Weights of a small encoder-decoder audio transcriber: 26041 training examples.
Rows from block 3 of the text decoder of a small encoder-decoder audio transcriber, named by matrix and row number. Rows with one number belong to one neuron. Each number is 128 + 24 x the weight over its row's rms, rounded and kept within 0 to 255. All counts start at 0. Numbers have three digits each. After the name is the row's rms in percent of the matrix's.
After each neuron's rows are labels from the 100 texts, of 14976, where the neuron reaches its highest value: "tokens" is the input token at the peak. Only what is clearly more common there than usual is listed. The data: short read English sentences (LibriTTS-R). In brackets: how many of the 100.
# fc1: MLP up (decoder.blocks.3.mlp.fc1.weight, 768x128), inputs 64-127
# fc2: MLP down (decoder.blocks.3.mlp.fc2.weight, 128x768, transposed), outputs 64-127

fc1.313 155:101155135127121119153151124111123129163161110100134130080126136137145103111105102111121140160135111091124145090154170150131164126129112087131170088112140144126142121097136097112103173116142129
fc2.313 132:126108128130092060140124138162096129151105124159144163069152114147139131078157128129149126140121148116172075108152092159097162108131080143130126127127169108133122119133135132146110129124156129
tokens: "that's" (56); "it's" (37)

fc1.371 101:141113129125153098119134113157151158134113133101151135154111114168108111144129118103099126100100126075155117150112151147126117116183111140142058070113119103117137071159145125173126100125106157
fc2.371 098:131081124148126115155139154086155140125110146129141098129098160127124163124139149124110127074133117121077115161095148159165146101163134121100114107122186142137115102107123120158065142134125112
tokens: "a" (24); "well" (7)

fc1.534 094:168129124133137161152101143171151078113109079111147147101096121091105117125168099154070136131163152129132145164112136152117136107153157126127123164122088136140103158131154095110137116122100096
fc2.534 095:135148132143133146135149117108107144112146126186127119180100130110102084101077083079144153144129108134101126136109117119147160185146184111100106189143145140115147133130081086161122156107118109
tokens: "in" (27); "on" (16); "of" (9); "to" (7)

fc1.654 088:096100153144090098153131099165132160119125149117127111162171118139151103121137122151133135121148149161139132150137119106128120153166175144123141103111164118128132118155138116143088125166158113
fc2.654 095:147132136146129171116105123091171144125151083095130136126090156124095114149105122113130138129099088080116129148170131152123138125103142208183120138109162146133138136121164116093146129110113137
tokens: "not" (26); "or" (12)

fc1.471 090:120164132124122111100132133115146166108097133083087104117154159112115140127118150103111173107103124117165163173129138114147143121173180171138133140152128121136129108146139136194139125107153100
fc2.471 095:104107151162135111104132136155132122130151152115129133107140148140107082168154142121124135131111113131160132120122178126189133095115120130146140116125109130139138083155119126143134146154179090
tokens: "not" (16); "and" (10)

fc1.705 095:158131098101092104137123124135104087163129126148145130115129092119103155172115111159114095147167109114114119137158129140135133095176141132174172138147162158096123121179143156134102118128163122
fc2.705 102:138133099133111129120088145097121163155154104133157145105140155136137177119091155144166144156150142122118131139137080111178141137139100178127087152122095092150151148101124143136128116157140135
tokens: "a" (30); "must" (7); "not" (7)

fc1.369 089:123115157133104175150180131176143137165146093144159102147181137170096127122165139134137126133111115102132133105097109101161133117148162131144122130164138155080126104121096138074141124123140140
fc2.369 093:073130108131100120121109107126104122126134137130127120135143197122123126103111151171126076091145158129147102158088120148133167137178130145154153155138137111124097142180142149128139089170089140
tokens: "is" (18); "at" (14); "into" (8)

fc1.693 113:095124124177125160140133131143133163123134164150127135123099084107125146098105152108146145118092164142101144169078092117112133097119136131123138131120110094149097120147150135110138119158138095
fc2.693 107:138183119110117142119140100100131099150110147124110141145104122139116144093101127134129153151146173125094124095122101095112131069101144107100081119151130106148115111142110159170108123132142126
tokens: "wish" (20); "you" (14)

fc1.446 081:133136119136151061098157118090165118125184113166091140120160156162174079081115107115115125131120106130124167137102122100139141115116131124139116127114129112124112115155115140167150130126110129
fc2.446 089:104173107098106155104141096180105152114122107114144066124123142093121149087145092088145143111147134150135149129162133119113072135111129129170105181104192131120090126187118133118123107093133091
tokens: "is" (31); "has" (12)

fc1.182 100:082146088126116135146090143126130185106080092091141168115155111119137099126118156126120110124147126119152100161103099132152142132129132146130094140095102119104110109131131149096115150123154145
fc2.182 100:152108166133114149133128158134069128127131151101142133124162139161137106133162125121095117108134127109202116111103138062138130139127124147134134170141139127112161108095131151127162113123132140
tokens: "in" (44); "and" (27); "on" (13)

fc1.0 146:147115125132113141110118146120153145129153170132079141091145128151094114152125094153112138146124141122086124158133165120137105126156106128139108113109124179106138162125121095126098121156138120
fc2.0 124:132115144137110108099149137101113149182156111148134141139167146120092080155099138085142162165155093137144132137105110096098132126087095140104169107123143144111119133122089119108130168124144154
tokens: "have" (59); "i've" (19)

fc1.392 105:168093112147126142078101137106120111177109133123115140106137165111117101140126132104120144140136162136135139139158157153084149111121084137135132124136149136205126109138087126157149085131106146
fc2.392 108:105109121106100113099115115134092096142099166102138145104080111151148142087151117115167160190139089142120132138081170159146136119115145137122176162127115140147174126111133194080108081144147131
tokens: "that's" (11); "find" (9)

fc1.252 099:149187139088123094102122140136138129133148133124115157145176168180161146171168152143100121158104108123117120157098104094109103145161121113144152104147112165098109096134136155118126105127152130
fc2.252 100:159142104112131086173138159139132123105096131132125130134117134134115111098135134103111148132136153140104108129121135140161128124149096122068124148195116085094111104149039174138112160131123120
tokens: "have" (8)

fc1.247 097:078135142145122133160125201129167107140135108148148168129088161159152137172093130144140150177162125115106141138124120114146105125109099167128099131144114172111128121159111152108098197164160135
fc2.247 098:177125114122110093147142126148158154126141132134140149150123130112110107151135089144149132120145111172097162138108121086080123126135110119167156154121101106088165095138126128121094124104122109
tokens: "a" (35)

fc1.152 081:179119097109153165115094150132147108149151122084067130130134129150125176119113095141124129110125146129127082130146152134150111127128093090158194151099152137135139130156132059138124121116187086
fc2.152 086:146140117112120140138129106112139125142167086104100082125150161111123105106163177136102118111112136093106131137130105134132183141141127183145126142094131129128095184137124131132145149122125115
tokens: "have" (15); "tell" (8); "give" (7)

fc1.730 088:133126139133089141153154128169124126076140140118077134140140116121153164128180125131132156105161144140166159110152146114129164123143125114164098108103094136134106063153093125129130115166185132
fc2.730 098:120115164089115160157110126117106139142119133147113110115177130182145127085115130135094141146072169185137095142088146149107115082150097107098139163120138140147158135113143177101129127147127134
tokens: "or" (24); "and" (11)

fc1.512 067:120133154095143179125119151131114065118109068103096160095122136108134124113168172120115121100146159112129143117099143156135142116149153085150107154093112143131129133130129160123107096096172101
fc2.512 070:167123120140148127139154091142155102075111118147109132123130144134131132147141145132170107117091123064110114135117139103122139110128124095115089146159144140132106126109098145091151117121091106
tokens: "as" (10); "to" (10); "and" (7)

fc1.719 082:139112145143104131183130149157075129161155102120117152111108156109162077110105113127119140141134111055145140138143140135124089122116118113146114131148119129133161178088106141134130155131141159
fc2.719 092:141126114118119110129167119173159134151132141107156125124114065180101157164116110137145175142164098139129140053142133119125126166157077143104097130104149149113118120126132141154102124111113161
tokens: "i" (50)

fc1.248 080:187163185127097088136097122133109122136149135171161154128085142143118096180127130131093160137105145120123105130101095105105127156133138137137121100139101147146114145128083162085141132141112120
fc2.248 085:098152125115159129129171135131113135125164137123125159136174175124080115154183140126132125102165114127155113123117141142162152125099161130104146125119104162108101131072150156123157121171149096
tokens: "is" (10)

fc1.458 086:086123134088124165130128156127115083122177123139109135111161115119137118104117194147124127113150170125130160095131096165138151155120115125141088158156107107089103109144124101128138129148119114
fc2.458 087:152170131086147123181143103147149145118131148133170104094145156140138151134188135155136156166152128075159119063113097117108160137111119099124150118137137125120134126153154085159115114115151122
tokens: "as" (12)

fc1.66 132:109131148122137149101116159130168144102147151092113126103124178171140133122123089132120126090170127096128100104104116146150135134160132149136100153144127135120153090154136099120117136141098146
fc2.66 118:142128142140101112125158142127125122083120135122162139153157151141121135098184125136129147120166112129109159157150076178124136129139115141150138124123145093154138131109146133129131131160134141
tokens: "as" (75); "how" (8)

fc1.26 090:167123088083157134125152135097156131112124101149127146133095125130122132146130153166101151111125151117121146162132091167136090130121151168138101110111118136056054093155146083097100151102125163
fc2.26 093:113169107115165121091143096118145148156166129137123108113123102111106171143136149152083123121179116134133102141150155135133117157168153139074130139135169161105163104137160118132120139100140155
tokens: "a" (16)

fc1.669 084:102150131090109127116079117105126129105123099105121156176084112131117112116096127135178143172131169092158111154135120132132102150114092182142195119149090148140138125135157111096153113128131127
fc2.669 090:144088143118115136130152122095138150156087176119138112155183103121156144114133107115142121157166148111146105160141121141075141117106155134140155133155150126105149123105088176113149104126133162
tokens: "i" (8)

fc1.93 087:077138139138128135125131154173143145114126078116112149141065117099116114157116118100092134138166123154120160169149134097127136133103150153140133124164121130139109124151131118177081145118126142
fc2.93 092:150194107102119135111134092176129139136172091081157105139087117123109131126123133114084137132128139124116108135082105112143119132167127167154133084100084095135134092117172078089137128158107105
tokens: "not" (15); "now" (14); "then" (13)

fc1.218 106:120106193159123143151103137121120120143166126100115133148144099075131078133137119144105143120135147106095133150150100128124131146133102102129124133176118122112077172150153102141180119123072162
fc2.218 112:104098121138132137135135115171171116130137133155097123110167122142150165137176111140137147125137117136114166113172126136135157106138119143141118151174116158191073185150103141123163085141121129
tokens: "that's" (11); "not" (9)

fc1.447 092:145118110140132124120143134128153092138105090080153114068131156134101121106087091156124119120121110142156132107135114121080143107103120115133103132086139160119152121156147100151096048132089097
fc2.447 093:158092129176132162107087134098154138137149132138136056104133134152162135133133155081116103081139100124122135136162132098099139090155129114142081117129140107134137117114153136085127154120117159
tokens: "wish" (18); "this" (10)

fc1.10 095:143153143124133112146138116121152157136171144129133145124109117173176131116173109100155144099101133125132169108108112094122097126164082127119099142101105081127159150149105147109183151123132182
fc2.10 102:126141170084157152152105102165135109156123131139094132137125124129121095142130106134139105112152118106157112135130134100125082140121153164130053145141131128151104146160105088134112144144131138
tokens: "i" (30); "why" (26); "where" (10)

fc1.558 102:152090113107123135147133101137120070146124152099128104168133116167151121117141119187100125133146195111118128134142067168159123137147099146170121098094151149122121123164144113108119117145143115
fc2.558 100:121188107123145144139125129159134152122174142115176138147117135150122140112115118098139169119165108139085111157154175142151126132154135162148128137138149100092133118124172104127128073078124080
tokens: "as" (18)

fc1.737 087:112092140108113160056135139140157150145144151112165153100128165118154158151095129124116151084145142102150133145115161145127156110109140151145121118130091120168162115153133113156153130147109071
fc2.737 094:167144129121143085135133169138104142158097143126123093156149143157090142130154115080077116100143143184139141116135157082118120104141150167117135131173177118136131089147132161146123110099098126
tokens: "as" (13); "perhaps" (7)

fc1.615 093:125096127156127147057141160094138102122145097137100152114128126145100122129134114134132141154134104101165142114125103102132103101112150174122135144126043163103189170152125089176183137155121107
fc2.615 096:128147113118098122129120145130130143148100146113127112112143141101142125077116129141100119157164149142100109124148116141142096084132132080134125115183168125130131142159135180108104138131141140
tokens: "a" (11)

fc1.300 104:100100124130099143138142124157126142101114106095133163110140150118117126074138143094107135086150166084134118087121181121175099163100165127110118113126131159149107158127112103143107104122103103
fc2.300 106:098095129133116119157127086140115112122135130144109122121119157131087120166139124126128132104167114111117113111137152088081142100166130161140149081129104210104193130157101145079134078158139101
tokens: "in" (25); "on" (14); "and" (9)

fc1.72 091:152074111144150160060152120131090119118105135137103152143133129115131095156194105102108148157161122152108090107137122150141139106116109112155114104125122069140131097143117136143136113159109087
fc2.72 088:128146122123112153169109114154110147144125160129131121110147101130155126121150129144084177119120148111146145174155135152137129143107136123124110132140099168122136140083156164162164175092134121
tokens: "wish" (14); "she" (9)

fc1.161 085:126130118064158125118112118116134162130152080106173116124121148098156172138103102140152154070114182117088160116122140142135090117137155126137166136124109107124059165108132097142137130178114134
fc2.161 088:165139107172141151134105112119182109147183118144121111117137107153116119112138082141105102162145150126107143108144124151103155114101137142144133118095157174154121118135139131105096104097124141
tokens: "in" (22); "on" (10)

fc1.293 086:173132096145118181110125158115180091108134115120133169100133132116146093169114119118101155125133135109118109124146145106139151139114143147143164113165111082126113114128105133099105084096159130
fc2.293 088:183133127172140148108135158134157131116119104122109097129136128128064132119110174129134146122121141116142129087115092155138134124167104150111125095115154126167146097132115151122126092112167104
tokens: "have" (17); "ain't" (9); "makes" (8)

fc1.641 102:141133100107165143133137102123146158114114137102125156090144122087189146128117146092092188064104127134152134166133133131146172172123152110179127119138141165153126156136146111142113126125126100
fc2.641 108:136177148128173131141134087128084108127128140142052118126122124119122097170155156113169127085146152197128154151162132155128123121125130144136142116110159129162157158123128093118142140127091114
tokens: "wish" (21)

fc1.106 090:154138092154122120141106133133150181112110134100139123062139123121106153126114115145111169157104098125137142152110126162139116094076152132145127141146109133156143170146104106154160101121168158
fc2.106 095:119105125121105128150135169125139123109134154121127086126101095087067124120147145078141142143124124120156152115163052153147163137102174108147119112109121112164143097119159093170132123118136150
tokens: "didn't" (20); "don't" (12)

fc1.207 082:141148147121121143097121153125133121144175094088143099138128135149139123144122176150128125137145141118115170101081096096116159126119130135111120118145068131087124131155137155163087118116131125
fc2.207 087:122120146132162160140095114122109143141083124112121078135105134110156109135110142157104119162146142118163152145111138136142120098163144108173135123120128106164116147104156077099136117109136156
tokens: "didn't" (10); "around" (9)